config.yaml
encoder_arch: "vit"
model: "contrastive audio-text model"
dataset: "synthesized solo parts of chorales (CocoChorales)"
train_examples: 39062
gain_aug_db: 10
time_shift_ms: 50
n_mels: 64
hop_length: 320
input: "log_mel"
spec_augment: true
win_length: 512
tokenizer: "char"
vocab_size: 32
loss: "softmax"
embed_dim: 256
encoder_norm: "layernorm_no_bias"
encoder_norm_position: "post"
encoder_activation: "gelu"
encoder_mlp_ratio: 6
encoder_head_dim: 64
encoder_fused_qkv: true
encoder_bias: "none"
encoder_qk_norm: false
encoder_parallel_block: false
encoder_inner_norm: true
encoder_moe: "top_k"
encoder_num_experts: 4
encoder_moe_every: 2
encoder_expert_mlp_ratio: 2
encoder_experts_per_token: 1
encoder_shared_expert: false
encoder_patch_size: [16, 4]
encoder_layers: 8
encoder_width: 256
encoder_positions: "learned"
encoder_pooling: "mean"
text_encoder_causal: true
text_encoder_width: 128
text_encoder_layers: 7
text_encoder_norm: "layernorm_no_bias"
text_encoder_norm_position: "pre"
text_encoder_activation: "gelu"
text_encoder_mlp_ratio: 4
text_encoder_head_dim: 64
text_encoder_fused_qkv: true
text_encoder_bias: "all"
text_encoder_qk_norm: false
text_encoder_parallel_block: false
text_encoder_inner_norm: false
text_encoder_positions: "rope"
residual_init: "none"
optimizer: "muon"
muon_scale: "match_rms_adamw"
lr: 0.0017
momentum: 0.98
nesterov: true
orthogonalizer: "newton_schulz_5"
adamw_lr_other_params: 0.0018
grad_clip: 1.0
gradient_noise: 0.3
ema_decay: 0.999
steps: 10300
batch_size: 256
epochs: 67.5
lr_schedule: "wsd_sqrt"
decay_fraction: 0.4
final_lr_fraction: 0.01
warmup_steps: 510
weight_decay: 0.0
adamw_weight_decay_other_params: 0
Rows from block 4 of the audio encoder of a small contrastive audio-text model, named by matrix and row number. Rows with one number belong to one neuron. Each number is 500 + 25 x the weight over its row's rms, rounded and kept within 0 to 999. All counts start at 0. Numbers have three digits each.
After each neuron's rows are labels from the 100 clips, of 14848, where the neuron reaches its highest value: "strongest on" is what is common among them; "lies over" is the class under the peak. Only what is clearly more common there than usual is listed. The data: synthesized solo parts of chorales (CocoChorales).
# fc1: MLP up (encoder.blocks.4.mlp.fc1.weight, 1536x256), inputs 192-255
# fc2: MLP down (encoder.blocks.4.mlp.fc2.weight, 256x1536, transposed), outputs 192-255

fc1.514:480475513527507477519513484518501498491517534518546520527527478486482529442473513487504516505512503512461515496490487488513524501490494540497526455502547507504495525484473511524461496512544509
fc2.514:443451469529488538515488528457524531465480482465498553546528523469521495548460500522452496520544491496535467537478510534473499520496433472496501492481509533498495505512481496480474540499485512
strongest on: note E5; flute; note D#5; note F#5
lies over: E5; D5

fc1.90:517451506491489570453510488511506487498529501555506494455503499548475493475496489519499549494529499432505510518518455494492472488467527505499552499532486518502498467518497512497512492427497521
fc2.90:520446541487458514466505500514498489512557538492478512517505492565514490472487464484503521499481486515475473478507517524542519496509505501462497486490424502462501467512483548542478512503498533
strongest on: note A#3; note A3; note C4; bassoon
lies over: A3

fc1.156:485515498546488464468506517523545535492519574510518534490455496492497504489532488536554441440527526493485475499481488514520519498525507485460515519513476545488471479473500478511465500567514518
fc2.156:460497510529473483518506447509554502526492451510505490508505463511511504498490551496479519505520522512466533488466464485543498501473499484480536532518476477522482508465520513548485489465537519
strongest on: note G#4; trombone; note A#4
lies over: G#4

fc1.544:498539472516458463464519497465508463520494471498515500517491509487484484546495513474495511486489486488513526511517520481515518447490507517516489444512535505510532511485469529519484490521495507
fc2.544:471481459486501486520498498489485446535524522483504466473511521508507533522490538483517479497521477479508485530536473487492514434501463477496489522481524485491504496484475483508455513481507479
strongest on: note C4; note G3; cello; note C5
lies over: C4; C5

fc1.207:524494528499441491538492496543476510505535487511525484521483522504508519518502455457522505480496509492506555523504495504509454512470499514526450532503510489500469491507510502481513484504511493
fc2.207:498497535521565454533438520511479530536508473479506495488531532509527471515511516492536459495452490481472480497511500505529536500515514476506505475506494502482479512458516460516527526476449467
strongest on: note C#4; note F#4; horn; instrument: tuba
lies over: C#4; F#4

fc1.184:510519528499531486491488481469491498494508488490472491544540502487477508503473502499515455472493501469576501511510458497531525463480508494505549500463506525519500493520501543472531486480467481
fc2.184:468508475482498485509537489541501490522477537464527534470457455467512515496497502483534528465520500496509524470504498486471546492425464509495491495527539525532496522533465539482503448466510493
strongest on: note C#4; bassoon; note D4; note B3
lies over: C#4

fc1.456:495490467518482519496488508489536512485482527487531490497517478479522501513524538528531517494496507503475506491523482481517526489483507438505451560479510516506477507485472474513520509489499549
fc2.456:501490503510493528556509526491502516493511537510501572498515482518498484521549497499433452445475494518457563497489543521532497491500485522476465506496512501498444502484476486495499481509523469
strongest on: note G#4; trombone; note A#4; instrument: trumpet
lies over: G#4

fc1.512:494500476466456495508477520468523464470515485462464479478458552510527495533520503526511465535484492465504485492497501502495473521509536512489506527565511537504523545509519518500515506520498521
fc2.512:510451480467497496459546526460492434525482507501479561505526460485484458514463456495479545468518477491499468475519482499528452499522503500510454472501477504485466485506492449488456484454515467
strongest on: note E5; flute; note F#5
lies over: E5

fc1.275:482519494513509473475513535515501492543531502473527485507503509487496514504497522452496490510507511492506537495499467500534508509490506509490525517481465505424477511477461467537489504490503460
fc2.275:467509495506514485508514519503493520432482510463441496446459515498508465519496485483518504490492503575493511499480543483495517493464561522468541507477476531482532516506482505504544498511465495
strongest on: note C4; note D4; viola; cello
lies over: C4

fc1.205:470492506466504510484480492539513520497467516475502501494517532463483501494497532518496520514535488509479479484518489509480490488498536523476526489527470476428523513500493572469475474469490486
fc2.205:528527415525511503465504519466472542503488514520521468526491549491488514498517457471452488498484508468516475476498468504472485486524503482535487499529483482478519526478454481493440515482505495
strongest on: note E5; trumpet; note D5; note C#5
lies over: E5

fc1.32:506510505510493480490519480450551515478460444521523476494512464488479479513510497509523521487479529476477534509506481471496504525515467514499503499515513510497490440486519505483506492523451479
fc2.32:490507477526471533483519500521488524492459462508510541506503501525508506538530505560473569491504539501532448514479479484477492506492502510519486549483504501463505476507492492458491499529471479
strongest on: note G#4; note F#4; trombone
lies over: G#4

fc1.503:477502508504446537505507491437488487494497518467484492454487475462501478495501473519421502503503494535508505459473505492480497489458530489520498522479462497543470522532517512528481465522490520
fc2.503:515463494490528511455510478478487507506520518488533495501486495544487547528508464468501499524456515512457520512489479487469475537494516533499491473518469494555501529461455479539489484470510469
strongest on: note B3; tuba; note A3; note C#4
lies over: B3

fc1.357:486494472487529497502460490486490546504519487498489487519513519539518474482512466459477476475495499486444478499517544531508486542514463500489526468529531505482528500529516516523561559523490452
fc2.357:531496508483461505498509478478480479527527511511477529545524489519462512466517494540484491492494498531529502490476474499530520539466510488525534480514493520497557480530426498545482496452491478
strongest on: note C#4; clarinet; note B3; instrument: cello
lies over: B3

fc1.246:505535516505491463502482503483505509542533496536484499457485506530456453520517508504497512489511527439528503449490504530553473502471493503481514497486460478491520515472518530555478508472477525
fc2.246:492506467498472512471529439465471519512476535507490460537515494486500478491506523495518470528492523492493475497529523469491497518530494530520467509465493455498519531438499498464511513529505478
strongest on: note E5; note D#5; flute; note F#5
lies over: D#5; E5

fc1.636:477492504516482483509497485460481508548479487520553506491498544478533486506505516516463489514536532489492519486533523526436503523448490500517506503525505498471525500482466519542454481485467486
fc2.636:513511465518486516487520425464490531495429512467527496492503551503537513480460508491498486479507513508497487488491473489500514504518485476482509520496504500487487508460492521447515457510521462
strongest on: note E5; flute; note D5; note F#5
lies over: E5

fc1.562:537489479521536489504483509500486505471538504491480538546526526478494493497562504481527531470502424499463482506464533485447516504470458500541466446502489555516461487473501495526485469508490476
fc2.562:508503512474554500515513520491462456469485547508532487505499515497499527478482509522494507465491459461494477499523485506471474478491522452525505518478479483504476515480493510521522507496481514
strongest on: note C4; note B3; note G3; note G4
lies over: C4

fc1.515:528502516496495522523476471513464543517460521473528473501500461478481481508472486482484485492500523481507475541446505505500473481551508516482503498474498465531466479543470531501479513506504448
fc2.515:507492500495481525509502467474528516469506441486477513492523501554509533484535519446476558434517505520505492479532536467456508512499517485489491501534498485485508471514501508523469545523498480
strongest on: note B3; note D4; note C#4; note A3
lies over: B3

fc1.43:513467527479532503471488513485502472521508528512485494499502512488464493476494472519504519512482549449508479502493496549465501472463473507525488501520479496469483511501460539470462497515520493
fc2.43:488476515531446569485506520547502446511513488524477488485486481499499470555518512482515491511483492503500482509484518549467477543507508501492462531480525509530490498479508515532458528509467524
strongest on: note A#3; double bass; note F4
lies over: A#3

fc1.45:527485488519506508521483496498450469493473517516526540477458528497531503510518530485469498517531496508501519505501481494491520464509546520475492495462477560501476550531543527498505520455505502
fc2.45:505482530442522537531503503542521497517489493522511461487497544483501472521521496456515484487497525494449487536490478486518519482530525489556520475472468443483492496526496496527469523518558509
strongest on: note A#3; note F3; cello; note A3
lies over: A#3

fc1.518:484490495513498495491480459453493527543520503442466502509505525535495512503541499485476488453485497484502558534486513474494552498532489449522522499495504488521536469521497491502509512472549503
fc2.518:521467436501493491512542502507510529489528554497572469489533484460463509485484466519494515504497474524509481495477486488494449509493489465544491514485540463555526553509501528498504504503475548
strongest on: note C#4; tuba; note C4; note A#3
lies over: C#4

fc1.407:547520474528509485500459493528526494484484503471516520520464484521510483494494504536465493512492463528520481513480510539452523520498484537481503528530550544483547494532465473435490479508505526
fc2.407:503522490476512474536499509515543552506480498527506529498492513485556499506460491492497506522523550486521507438514493514506534523487518543507497493512519517514462519515488482478529505503466483
strongest on: note E5; note F5; note F4; clarinet
lies over: F5; G4

fc1.743:495500529519474509518500524510519556524535481501556453502477489470512472495558526533524503479545469470508482543517517486491485528532535541480495512503547503484455477467503510526524498465505502
fc2.743:490495504492477470500506516482522532478533465527474510479501483494521492500518501528493493512501515492495496516469484505499529470505486493509498461499491486438497523474544518482524509490491529
strongest on: note G#4; viola; note A4
lies over: G#4

fc1.463:496545486501510521510496511543457496533512537493510489458505506488527495521477498466477522478476495455445542514538511502538482471500459513516524496491490490517468483510518496480504477477483497
fc2.463:481548535465498530453499530469507526498500490542514433510550493531506485492476491451503510476531499499502504504511506525504539509490488491501506515539521492516488557508536486512553490505454525
strongest on: note G#4; horn; note F#4; instrument: clarinet
lies over: G#4

fc1.720:500536522493539447494493506517515493510498485498487493518490555502520505517480520540496499490452473512468487485505514446508510518508441538475490533523519492540509510506515517503480489548522466
fc2.720:494561476509479504499496461471491510548472536514521517496508511526469478538507500522523494494508493518505499466476554458542474498506504523493497500535493485499503503511500484491531549489504472
strongest on: note E5; oboe; note D5; note F#5
lies over: D5; F#5

fc1.438:460517462495503479515516507528488488484485503509536459491450540480514477508523489506467510460474509520493498499501500491510485486506493487496447460489517513472475466475523498553491488482488451
fc2.438:495510488535525489493538496500516510494465486485519483473468487511487484451506459485484475530506503515454457536543466528537506493518472470521477496471485504460481498544516461516499557463508498
strongest on: note C4; bassoon; note G3; trombone
lies over: C4

fc1.40:459511486497539521549516561511530520529455488498462520471480496535488518514536519566517477512493480498528474497527451509507479531479506512503492523492482488503464515460504494540441484498506525
fc2.40:518518482525477541485536475588479490496495517495523515496491535468486463512501491523502467522536495528498532489515489495474466521510496519468508467481520485533478515471507490551519474561521537
strongest on: note A#3; note G3; note G#3; tuba
lies over: G3; A#3

fc1.699:487483517533510511515476497520496471450537478478516496502488510491516543457493507498496475514483505503489534519516517481491512463487473466523460504484488495495512472485511551463539504501530501
fc2.699:481495520444516552497483521517514446483514489435509521471496534461484520513514502466508463496514503553537518498463495462470459483518463513494539474503508483519497467489495504509534509503534507
strongest on: note B3; cello; note G3; note A3
lies over: G3; B3