Rows from block 3 of the audio encoder of a small contrastive audio-text model, named by matrix and row number. Rows with one number within an expert belong to one neuron, the router's apart. Each number is 500 + 40 x the weight over its row's rms, rounded and kept within 0 to 999. All counts start at 0. Numbers have three digits each.
Before each expert's rows are labels from the 100 clips, of 14848, where the router gives the expert most weight on average: "responds to" is what is common among them. Only what is clearly more common there than usual is listed. The data: synthesized solo parts of chorales (CocoChorales).
# router: router (encoder.blocks.3.mlp.router.weight, 4x256, trained with AdamW), inputs 128-255
# up: expert up (encoder.blocks.3.mlp.up, 4x512x256), inputs 128-255
# down: expert down (encoder.blocks.3.mlp.down, 4x256x512, transposed), outputs 128-255

# expert 1
responds to: bassoon; note F#3; note G3; note A3
router.1:560544464499429472528475528521467445489506495550556439518502446540506510544476451444512501451505488488568544434519460542509492470546461474449432518529552438539471536525546527571441441437545451544521438511439551439446543472503558488523452534539494506552558439520543517551452509544464460494455531448500504490543437488531506568460459532445500524476459522437546471517462542492484555533512
up.12:502552488493497523458520464512501507485470477476455522420514511499485494430476464466515508472469514514519528487453551491572548454512490541568557516528542484541431533485499423452592490454464551508521526461586443534506485515585443417450526460488462599474482556507500561401569466494504402432547586533519442494489479512448443499537447572440504441492453491511487501431578538458514515524488
down.12:528511522503534522498493512447490531415600507536474495478503456498515476476491424532493491505498419538402516445512514529486489469452528539490490518458491560586488431555518459533547486509444507528432517526506501531513428511394522487556501476537467534483478583535530481526522516437503528490539383462482524455492443538526476466543586551496474483481501505554497480507482549537573441457490
up.13:496490500514532557469500461464491495490423500486529522577463507522520532507532512562457522554512463562555454500527515561479480500407481518456574475509413542515478529452528476450525560500445500449471402516494557508467529492517458440458398498478499438520491448522526560508551453448472612501484458515470572473421558519558536547473480414485530499455541536477582496520564496603526482521488
down.13:492575466474483432461469472477463512542523471557513482593563511483523472513494543521547478481460467531572463523449528454425574543534451529484457545443486485502507560481517546516519546503510495472521492480479479500428471519533530397463462481482498554487459410485586471504500509560479455552423579457495521545442529532490505502444475534543430428477520492547446500500456556468456478517548
up.14:491497535501495433497467508515517473527461512515423487497498479422538498464571425462501539457599449431542557489440508479454475487574561510555503491458492502435510562498500463467500528570539531467497473480464471483479482508522498526520507515529490494474464493522520549516523479501475429497462519479611551438501562473459523453538513582556536489482484449500589508504381544545503523462490
down.14:494509439509486463487503487493517480493442421513472549490557527548521510524613490499507555467463480488460545502478515491508508509561406558536492491477514459461504501482576452497519539564521590436447488472433495464473500496441480509546551493465529510495496466511477438451482508470422572438537424467544542512512447419551469480507475457393501514537494532465448459522558476532534512500498
up.15:430474505482513492477475523468502457564491527481474504524552503473486453507469573459475498419514484513474556460517546463539477468485521485484469490527471518521476516512451429507524472546489506421500480424499487477502459548448529508449498512577478429463513542424456417527482520549420458440514527520523502509480613534468510500472517467518434507446429441492502457580453473510532508519501
down.15:564478546523413536515554464537548530465486463489513457505499537520475539539587491505485548430490445558519535507423470410495562444525487531512555539478499546470520535571498484517526460441452516481476514486494532495466494528530478510526473583489543470502554485475486549509507492444472510531543522487574517478424550496523548439480576534568557457465527510529503504488519478486526539522465
up.16:519489512541489496599558554501552524446531489482470522510509472506425464459529489590565501496493495488439506497489457475493472505447465456497417488469535501497492477446481472480525502487475475521550505458490525457501435470537444431463490540453534505501434476542503458488464497464520517475429463518470493522540575544455500530473542580470490548574539470492509554523587484520438529509474
down.16:510543413422531505410479526498422510520448533485494463473550521494450433516587540493459536444524399413471486577522411535535557562481508485551478495500519554523424560523512508567579517495514470534486495509549493506491454517524534445530539560475519413488500483506516474509459472520541470484525540417590430515488484551487438555481457471535487484507508508517512546473585504523422462490516

# expert 0
responds to: tuba; note D4; note D3
router.0:556555452501433451552489500526469476527515463557550446498506437550514524513475469453543481465520494509546543441499483540503507482550449480437438552523553434543455538520547532559445455442541449561530432526442553448457554497497531499528448529542492492557544447501552514545447522551448440508457535455500489517558453478534526553455485529445488527482464544462537477511466554496484575541510
up.12:490565505485474520445527552489513461547551516530437505513518499524466479502506539570474501502566521506420478477538466446528511527502566529528485505546489528447482488488440502512487493505500574493520468426532516458519473533558457505479530466545523478539562564539443491493491524473460561538481408500501584516446423461478457548545544498496478495498556478429415461478503532464495474470504
down.12:574487519458454489521517460469468462455522419489474511461504504518516449477519442545494491573529496499515495539509426543523514539502534479588595487444516518353525534474465417488510529460546453459562492521539525467517570559515496510472477528469564427472458531462470506481482539508452471547505460524502516468566472508458455478459494485468534535493517537513474513502533509513494521543450
up.13:549490567508528535547496544437429539565548401466521494488503520477486495464467471501470489525500445485532510490414482474511510446534547478450540431478517535528540476450475517519498534501459510564531541498500483532458568506491396495532395478520469472469498533470498522460477571543477496408528433454463527531548440503502537483441520483482509523491564503511503475543487517530441608500460
down.13:483455492463599488542591406453514459512500495536496430510492446515507503495461438452521481483514486459483440535519498483470501531534450488484486489495510448420506534440444491501517533457472542533540494566512457532517506484572493494519509543458528537521521486502516520477587490556466526429495516471435465563432483519521557516535525484378514575544536465583557548557579507563522529471460
up.14:496494548491563456482488494424540445505501543476484452509532552483501478420555439542470445524495492448489458543470610509562498466494423472515509554415551573511523420415530463494478479534481502499515508513493442471427502485516519507592515547519509524476532501434532492555490532560483556476439517475419520551521504573482495434497455473481489438424446511467446498500511499451471497457521
down.14:527519493519514470547533451532466584556423485524533409541444462492460435543507500544426561542517504483574503465455473554555487496560469554511521452540486556476486529557538480556501464488498493474466518552455461495538567507493529475568512461408485522503533555597574494485526491488552544623507549430477543508538466514503493470499485452528491502497501418431565488502460451513528475632493
up.15:610479462496505419461600442459540462482479504488567424470542523542504520528489564629456475445510546409447496526462439453502477527549462478496549498545479516493464532492427475454514558522507526439573443464515500500487450539497491496504535371518538521466517499510438487493518477484492446523528507488464479467510483494427531420498437531570539487483498538489524513536508465455553497459515
down.15:529525458498526499514486417544546507537469483448494535521495546519510484455539559562590509542500493500490556563574532482528498437509547529572545508482427562512511576489490487530530545500544508469545425477453458517616558490480518481493510486464458562498503427537523423524503579493468446534497516549500527595498505483470499486530393503507502460522529491519547492482511496422478470469474
up.16:473470518446484446519483494490475500460578598472586493499487468492495470506481551488457480449470470472511486540499448582477590499473551473526477462470494596461536493520455483540554502592396509488546554445513470542545502444502452515491454538465526465571527549471424498522423480480520498544482495510435543506511522434512435461565496562483526581501554506476502569577507506475473570468525
down.16:533402469506543532485521536475502463508498572469533533508489489519527465514607533522450537507503475526492523463500466479519578527527524490494546468513559476455500446471515394545462496553410537470462496471479451480437515612551506500538513511508461466533431476519476473442446573512518562464519505535398485526565494467490502417420438536531461462523483521536463456446520446526521509480471

# expert 2
responds to: note C#5; note D#5; trumpet
router.2:553540458495434460528460521515491476516505500552560437487480456544517506537464471442534491448523489515572555439517449519499493493548442461444444529503539447532458548522558524561465447460561454529524442554452549445436562494508555487516459527554507523550532447488560525550461494553480435520469539437488497509547434461527529556474484498442483526496460541434554477519447553497488557533516
up.12:499430494453532500550474515490462435368517468487409451504487542455501433544555516536438566544526477423528526518461544460464461493504574513484546465555511493524485490493478436521550475455407458502612576482491502548497490556539482568512479479506580462494490508553446507481523471560533564449464484526481490476439501493582435470496554491474540422501493486501499456467530540525488546570525
down.12:504498505520461502503447525571611481550515457451569591470454504526487482511570523511529521518452471462539515487455439484463493499513468534522506485532534481462506500609506530510558495440520523547466532481547486539493575501479524548446539469537533624514575508489512454477488460441532517523513462499569459464545498468526494475502555504449537517447465511443573415559461523536479501560516
up.13:491523520491441520444484527492536545619492464461484511540514566464394485463518512551532523549458501496452448535530438439430500541521503489514480405492528575529507531489489521480512494531508460482502495452431467459540499545513510533453509512529492566473457559523462495505525567552433507508562501417539512438499522505488550461430467486535452462467511515503468600552454499553475441542575
down.13:471467457416383526577490546539467501508514510534502481409448452489529472416448483509477445516508463427507482451516542456522531495546520492488468514513512529475491537527486544588564468473532503467432477541523422530510494526507490559516458493480479519481457465548439522512525504514542532508475496419519524533573570479517541538546532537523432499477477499465573488453545531482475497464540
up.14:498549467522441539479530489474474491533532533445444506517458501538457457449520542472465536464451488559497447479520570531540550562487470528451522522525530515521493523427468556501430522488484490521536544482536439475521479509509427502494445573606430484490483538504469471545506474515549535538551483528519542489511470475436584485474486562519441468579501485539530534466403533541477453469496
down.14:534475477482574470568457481484502452498516500485438513461508513455507492568502545564517433507528491553473632506576539571489484432481504470503594525546490479491520482557464541541450544541457483491436519538487505532487502530479579533542466385566501434478441483569526524475502556498509453448540502442536487480473510550505490422468504492446441491508500442522478487529486516539503489485458
up.15:513515494477506537473526530487504539515516488513514524531577405488513471466494541548517502534526442466516519508506545540532543523501485550382504515532532502550487504485472475473531439477489463439492495502495494454558501487411468479511553439519463490541523506483523565546440553516540507526434518593479517540554535490420543400523520563495486590444543527484483446522525517499458513467518
down.15:604530519485478490441497447455556451496461513535474491512550456462504496483522466489471506471469463499477510466558500542530559436541479468458422513465438412560470480471541519437436577485485505455569434458561516473485463439564543519495497516539442509587534488473523506435500535521460488531472503559446438599497517473500529553485468568469491560481470573573457538469462564446521475453500
up.16:458474515560558537456478532538483497492519422497475500569491513516559532519464525459527433559512476495520434509544446492444497462483494483491571533450483489475445502552508453554522509462508432509507544486490511562494445540530491530446459462425517558539423503500498470509517532501586446493528437499541538408449504471439564440471532416519517496535526554461519565505537479538553555507539
down.16:518498483457536431507553444472500585512509522529471570489552511505538481513532423545450481474525563500535564529472434481553475457483437484535527410484543509473488461544445557476498529501504447509474436484460454464519506439451443544472448463492553490475542548468548516518565452522441411586501518494486526454526525485555557494531583498535516508499538544507498542550480506515497528467512

# expert 3
responds to: violin; note G4; viola; note A4
router.3:552534459496437466527476521534492460502510469552555445507497441544514500546470450450533520457506476487549543435514465531501485500565466475454449532505565433527461544524545538565463455440547450539519440541417553455439543478495539488513469532532505511560556429505550513534444529555455451514458522418474506509557437485538528557462474540458485519493461546439556474490450539501489562546505
up.12:542536541615538448446457473523507506519531468467514476495550455511504542515506424556516463490491470529486456508460542536501481505497444486441486473461509566438583505523494479493522511473570507421438478454525472489488452528490492549509560511501533468497561510496446411506551548556528565471411458562545464530500535476437464542508461485494485505531470492477532507483516502518548515533504
down.12:541509523440504466532476543521460530493571523540474451552503462533523461492452452493524509555416478480514477501481493511540494560528412533534489535458444431586556475489541469429528459472518538466509537425488500464455547529542453509528447437487547521535517422443569454521440449511512561507504464464435581506524481476509494570525554477488532535469530525488527483501501509508481512478481
up.13:498505479524540490513522539519516562492502523489486519494505510485499491539447512528497538548451543491544569551521473399552459551588552525497512556466465543481499524573510508511474485461454543532490496501524453440510449561524500471513466434528601449481575530573522531527544478458504510479506467472475507519482471475455501481488511446505434561518584482514431483475500533475524479549477
down.13:421521494531508549446507529516480499570517528549473555529488550478503433515585492531540555461445522464482503476520503432437487494490525565535541463544467503472444514521481530512428509549493476531470455512519509458544510538525464505482459484505454488466522448526546454449513516478571512473546512569467609477486444460457473549510482517517533535532520495435538486547514486500530497441499
up.14:413456506461529523549482517451522520544506447441550595452471585439479535457499542546470456401501424474550510529504434501457521510534532472453531556478469459433542517514517533483482532472492457421478494403511492527493508454553491481571500488542454546487489530440471477499439490482449505517527497512452538530454540518531499490492454508515466495469447484450556471564518538473495488482430
down.14:503547512511469434460582507514404452499511435461458565439468520510503482543456555459502484496486393479493537452455493514487470464460492513540542481439457517515521527475485526509492521550479534451499525488483407490576492553506539506432533480487494481480472522416561483453488517534528572494493491504626509421477545458474531507485573472507516537471523555491520452487547530499499528522494
up.15:423536495529498507459514504523587519505545471547523433422589539432536516500577516498457510479548522469510454482478578496490485483477416471520520548482498477508492532516488489462464548520570500567506468479605483461532487541547499480550514482505489460574491551524465551526443486501558551512494524574586422478398512467443510520547433404445495467485481461533471474473546527530424513422524
down.15:478559494477484468468535498596523521517518485510487433503511535539519479517431435531514539466541517509532508489479473536510484565590547559496448551458450453506453568483537568529521526563534462568540501481509500558525432512517584428431448531556531399526466519548526506456454520520601519432531545507518531519527505497464461483553461562514595491503405520458489505453414485438491517518541
up.16:481486546580534575520507520530466576551531507433514514559548454467462564461510511553536501544478553507489515458447498478480461403508533473490486462446543552456450506465440527431459555536522514462521455458480494532472523532506496472559540496497504464530544537486490531500554470498580502518556436496511506531487441507487502455477494508553548536508468477446500518509546508513542454542570
down.16:448556580508494529544566531520485531467460491468561476510496497530448609521510486534554502503507432507511488492501514483535480474480523596489484531530502464462460512538448386470517502488496529527493524513502534477447471524515541496500448527467503487483479545483548493453462449489555538454523496493397573562475503540495441492573539532486506494467438497468429521544508465483497490527400